From a checkpoint of a small image denoising autoencoder.
Model: 48-pixel images, encoder layers 8, decoder widths [64, 64, 128].
Data: 98430 training examples, 11.7 epochs.
Rows from block 4 of the encoder, named by matrix and row number. Each number is 50 + 15 x the weight over its row's rms, rounded and kept within 0 to 99. All counts start at 0. After the name is the row's rms in percent of the matrix's.
# fc2: MLP down (encoder.blocks.4.mlp.fc2.weight, 192x768), inputs 440-549
fc2.17 086:72 58 59 81 41 28 48 59 68 77 65 60 38 65 53 20 81 67 47 49 58 48 69 66 21 34 75 50 63 30 68 42 44 31 35 44 32 21 47 60 57 64 55 41 76 71 60 50 30 44 58 53 59 59 17 57 28 26 46 23 50 50 77 54 51 73 50 23 48 30 41 71 72 52 47 66 54 45 60 44 55 63 60 48 38 44 54 56 60 75 53 59 31 57 42 52 30 44 71 31 35 42 35 45 45 30 62 65 73 36
fc2.18 102:00 32 40 63 56 56 51 32 57 68 58 43 51 23 55 35 47 52 99 34 24 62 51 79 47 41 23 18 27 54 49 49 50 41 62 49 41 81 32 43 44 42 43 69 68 37 68 58 58 27 50 60 48 34 45 65 63 50 56 64 63 42 63 63 55 57 57 42 42 77 31 55 41 32 54 42 65 63 61 74 41 43 69 56 68 32 44 67 46 44 49 64 45 66 55 49 66 46 58 61 42 44 50 39 61 57 60 38 58 57
fc2.19 099:74 31 47 76 42 40 31 74 63 66 32 48 50 62 32 14 38 65 68 50 63 64 60 64 62 33 56 19 51 41 47 25 55 33 52 56 63 29 41 33 52 28 34 65 46 35 55 37 39 24 48 58 68 65 26 35 32 52 63 59 42 65 50 55 64 62 76 36 36 33 46 46 63 47 77 37 71 56 43 41 27 59 74 56 52 33 69 35 25 57 51 41 49 61 46 62 37 61 61 62 26 58 52 56 54 17 36 28 50 45
fc2.20 115:88 47 34 55 46 44 45 29 31 36 65 35 71 51 69 58 53 06 44 54 36 50 41 39 49 51 57 72 33 59 42 49 57 70 36 38 56 38 59 47 55 43 00 44 48 58 34 49 26 65 72 44 59 40 50 65 63 48 36 28 59 66 41 62 50 33 50 73 37 33 48 43 46 83 57 66 74 27 46 42 32 73 69 46 53 51 54 54 23 47 58 20 52 34 59 51 39 26 42 66 59 53 59 49 61 58 65 45 51 68
fc2.21 102:90 78 62 48 38 31 28 62 55 53 49 42 41 47 61 90 36 69 38 70 44 33 52 43 37 45 70 35 38 36 63 32 56 52 47 46 40 64 54 37 54 68 39 55 43 61 39 52 37 61 71 48 65 14 67 35 40 63 65 47 33 61 28 45 66 43 51 52 49 50 36 38 45 37 38 56 65 34 47 29 43 48 56 42 46 68 53 66 72 60 38 40 49 42 62 47 60 48 53 61 62 57 39 41 70 78 63 59 41 33
fc2.22 084:41 40 66 91 16 67 56 71 55 58 27 40 50 68 72 46 68 35 57 67 65 70 53 77 54 34 62 27 62 36 59 48 25 41 53 46 43 69 46 60 38 52 47 34 44 60 57 30 50 26 53 41 59 37 54 62 50 33 53 55 57 47 54 61 59 29 43 33 29 69 51 35 57 49 10 44 45 40 48 73 80 44 47 53 39 73 26 70 73 67 73 35 55 61 32 57 55 48 44 68 46 35 27 60 75 43 53 65 62 49
fc2.23 092:59 55 59 62 47 46 58 76 39 78 70 55 41 75 61 35 79 77 73 45 57 45 30 58 32 56 19 18 51 68 48 57 63 57 45 64 35 62 24 73 54 52 73 70 72 59 63 52 54 33 35 62 38 59 59 48 62 62 37 32 34 45 55 56 61 49 46 25 54 55 41 39 39 39 37 39 52 42 30 44 71 42 41 55 41 37 33 59 72 77 58 75 57 61 57 29 72 55 40 36 58 75 68 55 31 41 51 21 42 58
fc2.24 111:99 64 45 55 63 64 50 61 46 50 43 71 55 38 41 64 31 49 27 50 67 39 40 61 56 46 41 66 73 46 26 63 42 58 32 36 53 24 70 38 62 71 78 62 73 64 36 58 42 63 66 38 40 63 44 43 70 37 39 46 39 40 59 38 63 70 35 53 63 00 62 69 64 84 60 59 68 65 31 49 53 39 53 68 51 57 65 66 63 62 64 28 56 37 68 67 53 57 46 38 63 54 60 29 34 43 42 62 40 58
fc2.25 090:34 32 42 40 53 53 57 64 27 60 72 51 49 35 40 55 45 59 47 50 33 69 72 56 51 52 32 49 53 50 51 36 55 23 30 47 36 75 56 64 50 37 69 33 36 28 82 55 57 63 57 36 78 37 52 54 35 47 78 59 47 32 49 51 49 47 65 33 55 61 67 63 50 29 61 19 41 64 58 47 44 22 24 72 57 54 49 24 50 66 31 75 28 50 33 66 27 46 39 60 29 44 33 64 21 26 34 53 41 52
fc2.26 095:78 48 45 51 65 59 57 59 67 41 62 51 72 36 75 24 34 55 60 78 57 68 70 49 53 64 49 84 44 35 52 53 51 39 70 27 44 41 56 39 50 29 32 52 62 66 48 40 53 78 68 55 56 56 51 28 48 57 44 52 63 31 61 36 55 60 61 78 41 39 53 58 52 73 57 76 44 24 41 58 32 35 50 48 38 30 48 60 30 32 37 44 61 57 27 64 55 67 56 46 64 49 68 41 60 23 67 42 70 57
fc2.27 094:73 64 46 58 67 39 44 70 53 47 28 48 39 65 70 62 47 68 56 47 47 35 40 64 68 66 38 47 48 41 26 62 48 42 65 55 45 42 37 60 27 42 39 33 83 47 51 56 63 19 62 36 68 49 64 53 45 60 62 60 35 49 55 32 65 59 43 44 71 45 46 50 65 56 24 48 44 34 70 58 80 67 34 39 67 51 44 63 48 40 58 51 72 45 29 62 47 53 45 42 67 56 23 44 47 65 59 48 55 56
fc2.28 105:78 47 49 06 46 57 36 17 40 44 56 35 63 31 49 72 60 44 34 43 41 45 62 31 44 46 66 63 73 54 68 40 52 48 45 53 53 62 83 67 37 53 40 31 48 52 56 61 44 60 35 55 65 42 80 52 66 70 35 46 30 39 31 46 58 53 35 62 65 60 56 28 50 54 51 74 37 36 41 30 65 35 48 34 54 81 64 51 54 30 41 47 42 34 45 79 35 44 48 51 52 62 59 38 59 62 56 41 44 39
fc2.29 091:21 50 60 36 53 49 53 56 56 28 44 41 21 38 32 50 50 21 61 42 26 44 57 57 61 50 44 42 25 44 66 33 22 63 46 34 57 52 38 70 56 38 25 49 38 63 72 71 66 28 70 37 44 37 68 41 47 45 53 66 66 32 38 39 47 39 52 26 64 75 38 52 51 47 67 30 27 63 35 55 49 84 33 40 40 44 25 37 51 66 31 55 69 47 62 51 53 55 49 38 25 27 51 65 87 68 45 30 26 47
fc2.30 086:75 58 77 84 35 46 70 38 78 56 62 60 57 65 29 52 34 30 50 47 66 33 45 61 67 65 36 22 65 36 40 73 47 50 58 58 44 75 48 49 28 50 51 45 48 71 36 55 54 29 68 45 36 51 37 46 63 58 46 37 40 33 68 58 61 44 60 69 64 51 38 63 56 59 19 35 57 30 59 75 44 77 62 73 64 67 54 40 66 58 69 37 39 38 43 42 39 39 28 37 65 36 46 62 62 59 62 56 34 43
fc2.31 087:20 64 41 68 40 75 55 40 59 40 28 68 41 48 42 37 60 42 72 34 39 37 38 44 76 51 41 47 60 57 54 54 64 35 48 27 60 75 65 61 37 56 38 21 42 52 82 54 46 67 50 77 69 73 76 71 59 65 41 38 52 51 52 55 34 49 27 63 42 83 63 27 67 56 49 53 34 72 49 50 39 37 29 54 32 66 62 71 49 32 51 47 29 64 22 78 66 53 50 42 27 62 55 19 62 27 33 60 64 63
fc2.32 106:85 62 57 33 31 56 58 73 59 35 34 70 61 66 30 46 45 50 13 41 49 32 34 61 56 59 66 57 42 44 45 64 33 62 61 37 61 41 68 44 57 57 65 56 68 41 43 66 38 47 53 42 36 40 47 38 65 43 63 67 53 58 63 59 70 45 58 32 48 44 69 65 48 46 19 51 50 69 42 56 70 44 25 51 41 46 42 46 42 65 61 46 58 55 73 73 37 61 44 40 30 45 40 71 66 83 53 44 53 21
fc2.33 096:27 41 38 85 39 50 23 42 56 54 71 64 44 42 52 16 52 71 65 65 69 66 69 66 53 62 38 44 52 58 47 59 45 29 43 38 30 69 34 51 43 51 64 39 63 21 41 34 76 60 47 34 50 35 49 33 52 51 70 37 26 65 60 38 66 64 62 76 32 48 52 62 35 58 58 41 77 71 66 56 49 36 51 54 62 62 75 68 37 34 56 69 39 79 40 52 46 66 74 41 61 64 38 37 19 37 73 41 39 78
fc2.34 090:41 45 48 48 39 22 68 42 45 70 64 46 47 36 56 58 45 58 30 34 34 64 33 59 63 53 53 43 65 41 68 26 49 30 62 32 29 34 46 36 68 49 32 32 28 75 36 54 31 68 26 58 27 42 27 58 65 53 35 34 49 65 53 31 46 48 40 51 67 34 65 49 60 62 78 38 60 53 56 69 35 67 65 60 34 25 58 56 45 54 35 28 44 60 37 45 45 29 42 40 61 44 51 57 59 53 67 68 24 26
fc2.35 091:55 71 64 20 57 23 36 52 30 49 34 44 36 40 47 47 56 38 70 31 44 48 59 53 22 68 36 41 36 61 55 57 66 31 50 44 43 55 51 63 54 60 59 28 64 34 62 60 55 34 43 57 53 59 65 35 69 53 47 26 55 29 54 38 49 81 66 60 49 45 32 71 71 36 52 59 36 65 46 34 18 57 31 56 49 23 42 44 31 53 49 73 49 44 48 38 45 49 37 38 33 60 63 70 40 26 63 57 38 72
fc2.36 095:39 29 55 50 40 51 77 26 47 61 55 31 68 28 46 48 59 13 45 62 40 65 46 66 35 39 64 50 30 48 47 53 59 74 43 41 69 81 50 73 65 52 30 65 50 80 60 49 62 59 69 44 57 71 37 42 31 38 54 59 37 71 24 66 39 37 42 50 44 76 69 36 34 28 60 30 29 59 34 72 57 81 80 50 34 55 27 35 69 70 58 55 54 30 36 47 76 37 60 57 65 31 45 48 81 61 31 73 26 52
fc2.37 185:94 68 48 05 53 39 54 21 39 51 53 43 59 51 63 99 34 36 07 51 38 55 49 28 56 46 46 76 51 53 46 55 45 70 41 50 58 45 96 55 48 62 44 48 39 59 47 65 35 81 50 55 45 48 60 52 58 53 30 43 51 63 32 58 31 36 63 63 44 47 65 62 36 64 54 74 50 39 36 58 35 39 63 33 63 56 48 52 66 37 44 43 54 43 48 47 48 64 41 37 65 43 45 36 67 51 44 54 39 36
fc2.38 100:17 29 34 56 35 28 31 70 57 51 33 47 33 51 55 36 86 56 71 43 52 39 34 79 55 36 70 39 61 51 52 34 31 59 55 27 67 22 45 59 56 68 72 35 47 37 59 72 47 12 30 55 69 21 60 65 48 38 48 56 49 55 38 40 69 90 63 29 54 62 57 46 65 11 51 16 51 76 44 44 65 36 33 55 47 45 57 28 28 68 51 84 52 69 57 47 31 52 27 48 30 50 73 64 42 35 34 47 60 50
fc2.39 108:99 42 56 17 66 49 65 42 37 46 36 46 61 50 62 76 57 34 28 75 39 37 44 49 46 57 41 75 56 60 34 30 30 46 68 60 70 33 81 61 43 45 22 66 45 78 47 60 42 54 43 37 50 31 44 27 39 46 44 47 82 56 55 45 41 46 62 33 41 53 56 58 40 56 56 51 49 55 64 40 30 55 42 32 49 56 38 47 64 52 58 33 66 57 64 48 43 53 42 53 57 69 58 47 62 66 33 56 26 20
fc2.40 104:00 55 34 75 31 47 60 83 35 65 46 58 36 43 69 13 76 49 60 34 56 41 38 56 66 45 29 30 52 41 51 51 44 26 61 40 32 74 40 50 61 42 65 32 43 32 53 34 74 52 29 53 41 37 32 57 59 48 47 63 59 42 44 27 44 40 54 30 59 57 51 49 36 50 37 27 62 49 57 54 43 61 65 42 37 52 40 42 32 39 34 57 29 44 37 43 52 19 59 71 52 47 64 62 51 55 48 43 67 39
fc2.41 093:56 70 50 72 32 42 73 60 31 38 41 46 24 42 58 20 57 41 68 45 54 44 27 70 21 49 52 52 50 31 63 35 15 25 57 27 56 55 28 61 62 65 60 64 76 50 30 49 31 23 51 49 66 55 39 28 48 37 53 35 40 36 35 33 77 81 62 40 51 64 42 51 66 47 35 23 38 62 43 66 57 49 60 46 56 66 44 64 47 63 48 81 39 64 68 55 69 67 56 50 34 43 47 69 81 76 63 52 30 60
fc2.42 101:65 64 49 18 29 58 35 36 36 39 42 48 84 47 60 89 55 41 53 60 41 57 55 18 40 72 54 74 64 42 66 55 44 56 60 39 65 43 72 45 56 47 49 52 67 54 50 33 51 53 35 67 44 23 59 39 69 45 45 64 58 72 28 58 30 28 60 53 41 53 57 59 24 65 41 61 61 60 61 46 44 40 51 13 62 39 54 37 60 50 33 56 56 43 39 57 53 59 68 42 59 46 37 56 42 80 34 39 46 27
fc2.43 119:86 58 40 00 31 50 44 30 42 55 41 59 58 58 51 92 29 49 27 69 57 36 51 25 61 60 38 53 44 60 54 42 57 86 59 62 47 49 95 34 56 60 61 44 38 52 75 41 61 61 59 50 52 41 55 60 44 48 35 69 60 41 40 44 34 22 46 32 63 38 64 62 38 50 68 66 46 44 44 52 55 60 47 45 52 54 35 42 40 35 36 56 62 53 56 70 45 67 35 45 67 49 47 52 41 78 45 42 56 46
fc2.44 084:50 41 66 13 68 50 67 63 70 69 75 53 75 29 44 54 54 44 42 39 80 45 24 33 31 60 77 69 66 59 40 54 74 59 29 44 31 50 42 44 24 55 44 63 47 49 67 22 46 62 42 35 55 49 41 57 46 55 42 40 66 32 40 34 52 60 37 43 70 76 60 35 47 26 16 33 43 71 40 56 64 23 36 43 31 71 51 39 84 30 41 78 69 46 48 68 63 33 32 66 32 32 70 42 58 48 46 78 46 46
fc2.45 092:01 39 38 61 65 45 64 31 40 40 63 53 61 42 46 40 55 43 68 65 65 48 40 59 37 31 43 62 52 56 74 39 83 41 37 27 29 43 44 56 62 57 44 54 42 55 33 43 36 51 38 37 40 75 41 65 72 65 66 62 32 51 55 45 36 52 71 75 70 61 59 63 68 67 64 54 63 61 71 68 53 33 39 66 67 58 67 49 59 66 52 37 62 77 62 35 39 56 82 29 41 51 57 63 59 09 65 19 40 60
fc2.46 090:21 50 81 50 28 70 72 27 60 69 58 33 52 44 41 46 41 21 57 51 63 77 54 46 59 42 29 26 24 41 62 47 60 29 51 52 34 44 36 59 69 09 37 35 41 77 63 60 46 54 41 20 63 40 34 77 48 59 69 39 66 29 33 67 37 28 67 69 52 49 33 40 27 52 40 37 70 47 41 71 52 51 47 57 37 45 59 45 34 32 58 29 49 53 40 51 49 25 51 46 61 56 41 64 51 42 52 51 57 48
fc2.47 088:58 59 56 58 42 70 32 45 45 38 71 62 43 29 74 72 51 37 59 52 70 62 46 38 83 50 38 59 70 45 49 51 65 65 39 42 33 75 55 45 46 61 67 52 28 32 57 51 73 77 31 49 53 75 41 58 42 55 42 49 29 37 48 51 57 21 52 74 36 63 67 18 45 43 70 42 55 36 43 40 50 33 38 45 66 39 61 38 61 45 50 30 38 73 33 51 70 48 33 64 47 35 54 35 24 27 37 63 44 50
fc2.48 124:75 50 52 99 71 70 48 58 67 48 56 65 37 59 29 12 49 73 56 53 85 64 38 83 52 30 43 20 47 50 22 45 57 32 44 68 66 53 33 47 44 40 70 58 70 54 28 33 53 33 37 20 58 92 62 49 57 51 51 44 45 30 50 52 61 47 50 65 43 19 62 65 44 58 44 63 59 57 63 50 91 28 60 70 34 56 55 61 49 43 38 40 41 32 51 29 36 74 42 35 50 42 29 66 33 61 45 55 52 64
fc2.49 086:66 55 64 53 38 55 47 56 64 67 38 56 47 43 48 41 59 43 76 66 54 71 71 40 24 39 66 71 46 64 34 24 69 62 34 61 46 27 25 49 52 49 60 34 59 59 67 35 60 42 43 49 48 22 65 26 34 31 34 23 68 33 71 34 35 77 46 34 67 66 35 76 49 56 55 51 45 73 59 24 27 62 46 61 61 21 60 27 59 39 60 53 58 62 71 45 39 44 32 72 30 38 32 40 66 51 43 45 40 55
fc2.50 119:87 44 32 23 64 61 68 52 61 28 60 31 46 71 52 93 21 48 36 52 55 63 43 05 62 70 65 63 38 60 46 55 58 56 49 59 64 26 74 52 39 59 49 38 31 44 44 49 38 56 35 34 49 58 37 51 49 58 24 51 51 40 52 45 42 30 51 39 69 57 61 62 30 78 61 65 55 55 62 44 40 49 53 50 38 62 50 49 38 46 50 37 72 53 37 74 34 45 36 42 67 43 64 36 58 23 56 52 51 39
fc2.51 114:86 57 56 03 34 47 49 34 63 27 68 35 59 56 54 87 40 58 41 57 64 66 45 30 41 60 66 65 62 33 30 60 42 64 66 57 61 26 70 44 43 62 41 55 42 74 39 37 35 54 60 38 53 54 65 64 68 48 41 56 66 46 51 44 49 20 37 71 61 26 43 62 39 63 46 56 64 49 44 71 36 46 66 30 39 65 51 52 67 47 42 29 75 49 37 45 54 66 29 49 76 43 36 44 58 77 35 47 51 50
fc2.52 105:12 49 64 55 57 45 31 71 38 68 64 55 38 29 23 23 65 54 66 37 78 36 34 79 40 45 49 44 46 59 74 56 68 44 65 41 61 58 48 47 40 66 72 53 44 38 60 36 75 21 42 55 49 43 72 39 44 71 57 43 50 36 31 34 58 78 43 59 37 60 46 36 48 43 25 43 35 59 50 35 77 24 29 47 36 67 73 47 66 38 33 73 47 72 50 47 51 64 60 59 53 46 44 37 15 58 59 35 56 44
fc2.53 092:60 61 69 19 72 20 50 30 56 29 37 33 60 68 41 49 56 25 67 51 41 39 37 29 30 37 48 59 28 65 64 57 67 42 47 27 50 56 35 45 75 64 54 40 51 72 33 63 37 49 40 48 28 53 40 53 70 25 36 49 39 62 45 39 35 30 74 51 48 63 33 42 54 51 95 34 40 39 40 38 20 48 69 67 47 38 43 35 54 48 33 59 61 74 51 47 67 20 78 62 26 30 36 72 77 18 58 40 64 49
fc2.54 092:55 64 64 76 29 44 32 66 73 62 64 33 21 34 39 41 49 57 62 65 47 19 55 44 38 73 53 53 34 56 67 72 25 66 63 47 68 37 27 69 63 41 27 50 79 42 37 60 56 15 27 60 34 35 43 57 33 52 52 39 62 45 61 46 43 45 64 28 65 63 47 50 69 29 34 61 67 68 42 55 72 54 61 25 27 42 34 42 44 53 34 41 40 22 41 42 53 48 31 71 34 39 38 46 55 62 42 67 40 62
fc2.55 104:99 60 59 34 57 58 32 47 31 52 60 45 56 49 35 73 53 26 08 67 46 43 50 38 21 42 69 57 37 47 63 42 45 59 45 31 66 29 55 57 65 38 24 50 32 70 53 69 34 59 35 80 40 39 68 65 64 52 35 45 62 67 33 46 60 32 33 51 72 22 52 54 46 55 73 72 59 42 37 20 27 74 62 22 33 61 56 36 61 54 21 42 45 57 69 39 44 64 39 61 56 62 44 43 76 58 50 38 30 40
fc2.56 093:34 31 48 52 41 51 38 68 62 35 58 29 31 43 59 55 47 72 37 58 90 25 55 37 42 57 21 44 73 67 40 87 68 45 31 79 61 58 47 53 39 49 74 29 30 46 53 18 79 38 38 46 58 43 56 66 56 39 56 69 60 72 64 39 71 79 54 22 37 58 58 19 28 45 42 58 59 82 57 73 70 54 55 41 60 71 59 30 56 24 68 74 59 74 39 74 75 44 57 63 77 37 60 62 55 62 46 74 47 54
fc2.57 095:06 36 61 77 44 64 58 62 30 36 44 55 47 52 57 40 44 07 36 35 39 69 45 41 52 44 42 55 27 38 41 37 51 58 58 48 34 41 27 38 65 27 19 67 29 61 28 58 39 50 77 50 78 56 56 58 64 66 74 17 48 45 51 51 37 25 55 57 31 54 53 26 54 54 47 28 39 44 52 64 29 67 62 39 70 47 50 49 18 53 36 29 50 57 57 35 46 31 60 70 36 51 33 69 58 38 58 49 67 48
fc2.58 089:09 45 36 34 70 51 54 34 25 32 70 32 48 30 73 60 44 48 83 53 39 72 69 44 67 61 43 79 29 47 69 54 43 46 65 64 40 42 36 46 41 69 50 62 61 57 64 35 35 46 59 34 45 48 33 38 40 61 55 30 68 31 54 57 43 54 49 29 40 63 71 77 30 24 96 39 52 63 56 34 14 57 69 75 38 33 25 68 43 76 40 35 51 63 50 47 48 62 50 52 51 68 70 58 54 37 48 34 54 39
fc2.59 098:31 33 45 66 68 40 37 26 34 63 53 32 62 68 71 49 30 20 47 59 39 50 47 37 53 55 47 34 24 33 22 35 43 57 46 43 67 67 43 42 49 29 53 54 62 39 59 24 26 58 36 65 55 57 28 75 56 64 65 59 37 56 71 49 51 15 54 67 58 32 68 64 30 60 67 67 50 25 50 37 31 74 50 45 75 53 42 70 54 27 38 53 70 29 20 72 30 51 53 36 45 53 60 46 64 31 33 40 55 94
fc2.60 092:49 29 30 50 13 29 51 45 57 44 53 42 23 37 60 29 54 40 52 32 71 47 48 49 45 64 40 36 82 50 77 50 70 53 38 59 65 45 55 36 49 65 76 28 63 45 67 37 59 66 62 39 54 54 40 64 37 38 71 50 17 37 32 39 53 60 35 46 54 69 34 55 51 32 44 28 30 66 42 62 70 59 45 38 44 57 67 35 37 46 68 66 30 63 39 51 41 23 59 26 29 50 37 67 62 45 63 57 43 30
fc2.61 095:41 57 42 34 58 40 41 86 34 57 36 47 54 77 56 49 53 39 74 44 41 34 27 70 18 65 57 34 35 34 31 38 19 57 55 29 57 42 31 43 50 30 57 61 46 53 47 71 36 49 59 38 57 52 38 20 42 32 54 68 34 61 39 33 75 59 56 28 70 62 52 71 82 26 33 34 56 45 69 29 66 66 68 58 42 31 39 58 50 60 39 47 67 50 67 55 31 69 38 69 38 72 38 81 54 58 66 61 58 29
fc2.62 091:62 59 63 30 60 64 53 29 33 30 58 46 79 43 49 87 31 42 56 50 25 38 35 46 79 55 61 75 76 71 70 42 60 84 61 34 64 33 90 36 52 60 34 43 27 34 65 45 70 83 52 79 61 42 66 37 54 32 55 35 32 27 45 66 36 30 56 46 54 61 49 70 35 57 33 74 53 30 40 54 57 55 46 37 32 33 30 59 59 66 52 72 43 31 31 44 49 26 63 53 30 34 54 16 78 40 70 52 65 27
fc2.63 099:62 44 41 65 73 34 48 66 68 40 50 31 44 59 62 37 63 45 56 65 37 45 59 67 48 54 43 33 47 62 58 37 49 44 72 56 18 62 45 33 52 60 69 49 54 51 39 31 61 63 40 30 48 93 49 28 37 29 57 32 70 47 61 43 39 46 54 67 38 55 31 54 47 55 79 31 39 32 42 67 56 47 59 64 57 58 63 44 36 49 46 45 64 62 30 59 50 32 36 61 60 54 37 62 63 11 31 58 58 77
fc2.64 088:59 42 69 41 55 62 39 41 49 44 53 27 70 60 58 51 47 56 38 63 40 54 30 33 27 45 51 45 29 70 38 62 43 44 36 43 57 32 78 34 51 48 56 38 23 29 73 25 34 55 42 62 48 72 70 36 58 32 58 78 66 60 53 31 18 28 60 36 36 27 74 37 51 72 49 64 30 44 37 50 50 57 61 60 31 71 53 66 35 50 53 42 36 50 31 34 69 37 65 29 38 50 31 39 52 56 62 36 25 42
fc2.65 100:36 66 49 32 36 46 50 23 38 30 55 37 62 34 72 46 57 03 46 44 34 63 56 44 67 48 27 73 55 46 77 43 60 70 51 46 39 40 48 38 71 42 16 58 45 74 55 64 66 36 43 59 36 30 55 72 32 34 43 57 35 51 27 41 34 00 30 44 69 39 73 30 45 46 44 44 58 49 57 47 29 73 47 42 50 60 40 47 40 53 32 62 51 62 57 35 30 40 50 49 54 36 60 43 78 71 37 55 38 66
fc2.66 093:36 36 58 43 57 59 36 31 33 65 30 57 42 45 30 88 62 43 41 29 51 61 63 28 57 49 76 50 38 41 49 29 73 60 62 27 38 56 54 57 52 55 57 45 25 63 67 53 42 87 45 37 54 57 50 62 51 58 62 43 70 64 74 66 49 54 38 53 67 80 77 40 46 78 82 49 32 56 61 53 35 77 65 60 39 54 60 52 63 40 57 61 34 60 53 59 49 62 79 46 65 53 28 19 36 51 68 73 55 70
fc2.67 098:00 66 44 27 34 67 57 42 74 62 43 36 47 55 24 45 71 75 50 61 35 34 41 43 56 37 59 39 57 46 59 57 61 41 67 61 52 78 31 44 27 38 79 32 35 66 70 44 51 54 31 27 72 37 69 38 33 47 39 74 48 43 48 47 39 67 32 24 58 84 50 56 29 36 17 41 46 73 54 49 86 45 30 60 34 70 64 46 58 50 68 74 49 63 31 31 52 29 69 42 64 19 46 58 55 41 60 39 39 46
fc2.68 089:50 63 60 23 63 49 46 27 47 40 43 67 51 34 33 66 42 37 42 67 59 77 53 24 55 65 70 80 60 59 65 64 64 32 48 53 55 44 74 57 48 78 27 31 44 61 39 41 50 73 41 51 37 75 52 69 62 66 27 51 59 47 37 48 42 38 34 59 61 62 51 39 35 36 67 70 63 37 47 52 60 40 29 63 47 31 57 27 51 25 61 32 19 75 71 50 28 50 47 53 60 44 34 19 22 28 47 30 74 77
fc2.69 094:18 61 49 08 39 25 56 44 29 60 51 37 45 32 69 37 53 25 49 54 45 48 35 45 30 56 27 75 35 35 56 39 55 24 56 59 27 56 62 71 42 32 48 63 48 62 68 20 55 41 40 58 35 47 38 44 54 39 71 67 48 64 58 31 27 45 39 45 28 57 51 68 33 31 60 36 37 42 37 36 60 68 43 46 66 67 34 45 46 77 69 64 58 32 59 43 42 27 43 65 34 53 36 67 71 44 62 48 52 42
fc2.70 090:99 49 35 59 37 52 42 55 26 71 35 49 29 60 68 59 56 44 21 41 70 57 62 47 54 61 53 43 27 59 28 60 23 41 39 72 35 17 61 34 40 41 32 76 66 78 36 43 22 64 48 35 40 75 52 52 40 67 52 38 47 63 36 58 60 30 50 68 71 29 48 58 58 90 56 49 81 46 44 57 29 64 46 26 35 52 62 39 69 58 53 17 47 26 35 29 71 45 40 66 50 50 67 71 37 30 42 33 23 34
fc2.71 090:26 38 39 39 40 45 54 54 44 36 72 36 51 22 57 35 40 42 29 52 73 72 51 19 57 48 49 62 70 44 39 82 48 72 25 69 31 33 63 30 64 49 81 34 52 35 56 63 65 81 60 34 60 42 53 37 58 73 31 61 63 50 34 29 28 21 30 43 32 37 77 55 35 69 43 55 38 49 52 52 45 32 43 67 47 56 38 51 39 30 50 62 43 71 39 81 63 39 30 67 46 59 70 49 39 53 34 62 42 58
fc2.72 101:59 51 43 99 74 57 51 62 64 45 44 46 37 44 41 29 35 47 71 42 64 65 60 59 62 62 41 59 43 51 39 43 51 32 42 51 40 23 34 39 40 50 67 66 31 58 27 35 54 68 48 58 35 78 30 65 31 52 55 50 70 46 70 58 35 39 74 80 43 33 47 57 62 62 62 59 68 35 47 77 35 39 62 76 57 55 59 70 47 51 66 22 57 31 30 27 52 66 55 70 73 75 36 57 46 42 61 42 34 91
fc2.73 087:48 65 37 67 75 81 48 38 33 50 40 45 39 47 60 34 54 62 60 45 67 49 73 46 53 50 66 35 62 54 62 52 46 49 46 65 50 35 66 26 56 62 74 22 30 24 33 42 74 65 62 37 41 60 68 54 67 59 38 56 38 31 45 63 33 50 32 50 39 50 34 41 38 29 63 41 46 30 42 56 67 26 64 69 44 40 55 56 40 56 65 46 28 43 33 80 26 63 49 43 34 68 40 61 47 63 69 40 40 85
fc2.74 090:21 63 40 63 39 77 62 12 40 53 63 36 78 51 23 57 32 15 63 32 66 68 59 55 51 68 26 49 61 37 22 69 59 39 39 76 43 23 60 55 49 14 32 65 51 44 65 58 57 46 34 30 49 84 48 65 50 60 62 45 40 29 36 77 28 04 61 78 53 55 48 67 60 63 56 51 34 46 30 59 27 49 56 45 45 30 41 41 72 62 58 37 40 65 37 33 53 35 42 41 53 41 27 43 49 40 30 55 62 37
fc2.75 112:89 33 40 41 69 60 45 53 47 70 37 49 52 37 53 82 66 76 13 57 82 43 67 55 48 70 72 63 59 33 59 74 60 54 38 52 65 37 69 56 44 54 65 29 35 34 31 50 43 67 45 51 34 37 48 24 49 32 48 69 54 33 51 32 64 53 46 40 72 22 72 73 43 61 59 48 32 39 40 21 78 13 55 71 47 40 47 64 43 42 34 72 65 66 45 44 51 80 42 54 42 42 56 56 27 51 49 61 36 19
fc2.76 126:38 39 59 99 36 67 63 53 63 44 77 35 49 19 31 30 51 55 66 55 70 55 39 53 58 33 55 42 52 35 44 56 68 28 33 66 43 56 44 39 49 21 69 61 46 44 45 31 67 54 54 38 68 63 56 64 54 57 55 45 29 58 62 45 55 40 57 43 26 55 39 26 46 45 13 59 75 39 58 79 79 44 24 44 40 47 67 57 40 54 54 51 39 49 52 63 64 43 64 55 59 48 35 35 40 42 55 60 42 72
fc2.77 093:59 52 46 28 25 30 29 56 34 45 28 45 61 39 51 54 52 61 56 42 28 41 66 68 55 75 51 38 51 34 71 22 43 51 56 45 77 67 36 73 59 40 25 31 57 45 58 76 52 44 67 79 44 45 68 38 77 47 61 52 57 51 62 37 74 39 37 17 54 55 33 48 54 57 29 33 46 35 62 62 78 42 35 33 32 47 50 65 32 74 31 59 62 44 39 49 58 40 42 66 35 48 70 62 77 68 55 43 32 17
fc2.78 100:76 43 57 63 47 70 47 58 60 53 72 44 74 38 43 25 40 70 59 52 60 30 57 35 66 27 70 46 43 46 54 45 59 37 64 52 67 48 33 58 37 44 77 39 62 32 36 32 69 35 31 62 35 55 37 32 40 32 40 69 58 32 47 38 58 63 47 43 46 19 76 59 57 69 48 51 77 51 54 49 84 38 36 49 37 50 56 41 38 65 64 65 48 53 31 56 53 81 36 61 71 52 69 43 43 52 50 53 62 64
fc2.79 086:72 41 63 37 43 55 49 53 39 65 33 37 36 54 38 51 64 60 61 47 25 25 32 55 49 34 72 41 65 66 50 62 46 72 26 49 54 58 52 37 59 56 36 67 43 32 63 79 33 28 72 76 69 52 58 65 46 22 45 48 41 67 38 54 81 66 62 54 52 58 46 42 43 59 24 70 55 43 61 27 43 37 28 25 47 36 38 34 69 34 46 68 58 71 56 42 66 59 33 27 30 23 40 64 69 47 48 47 66 48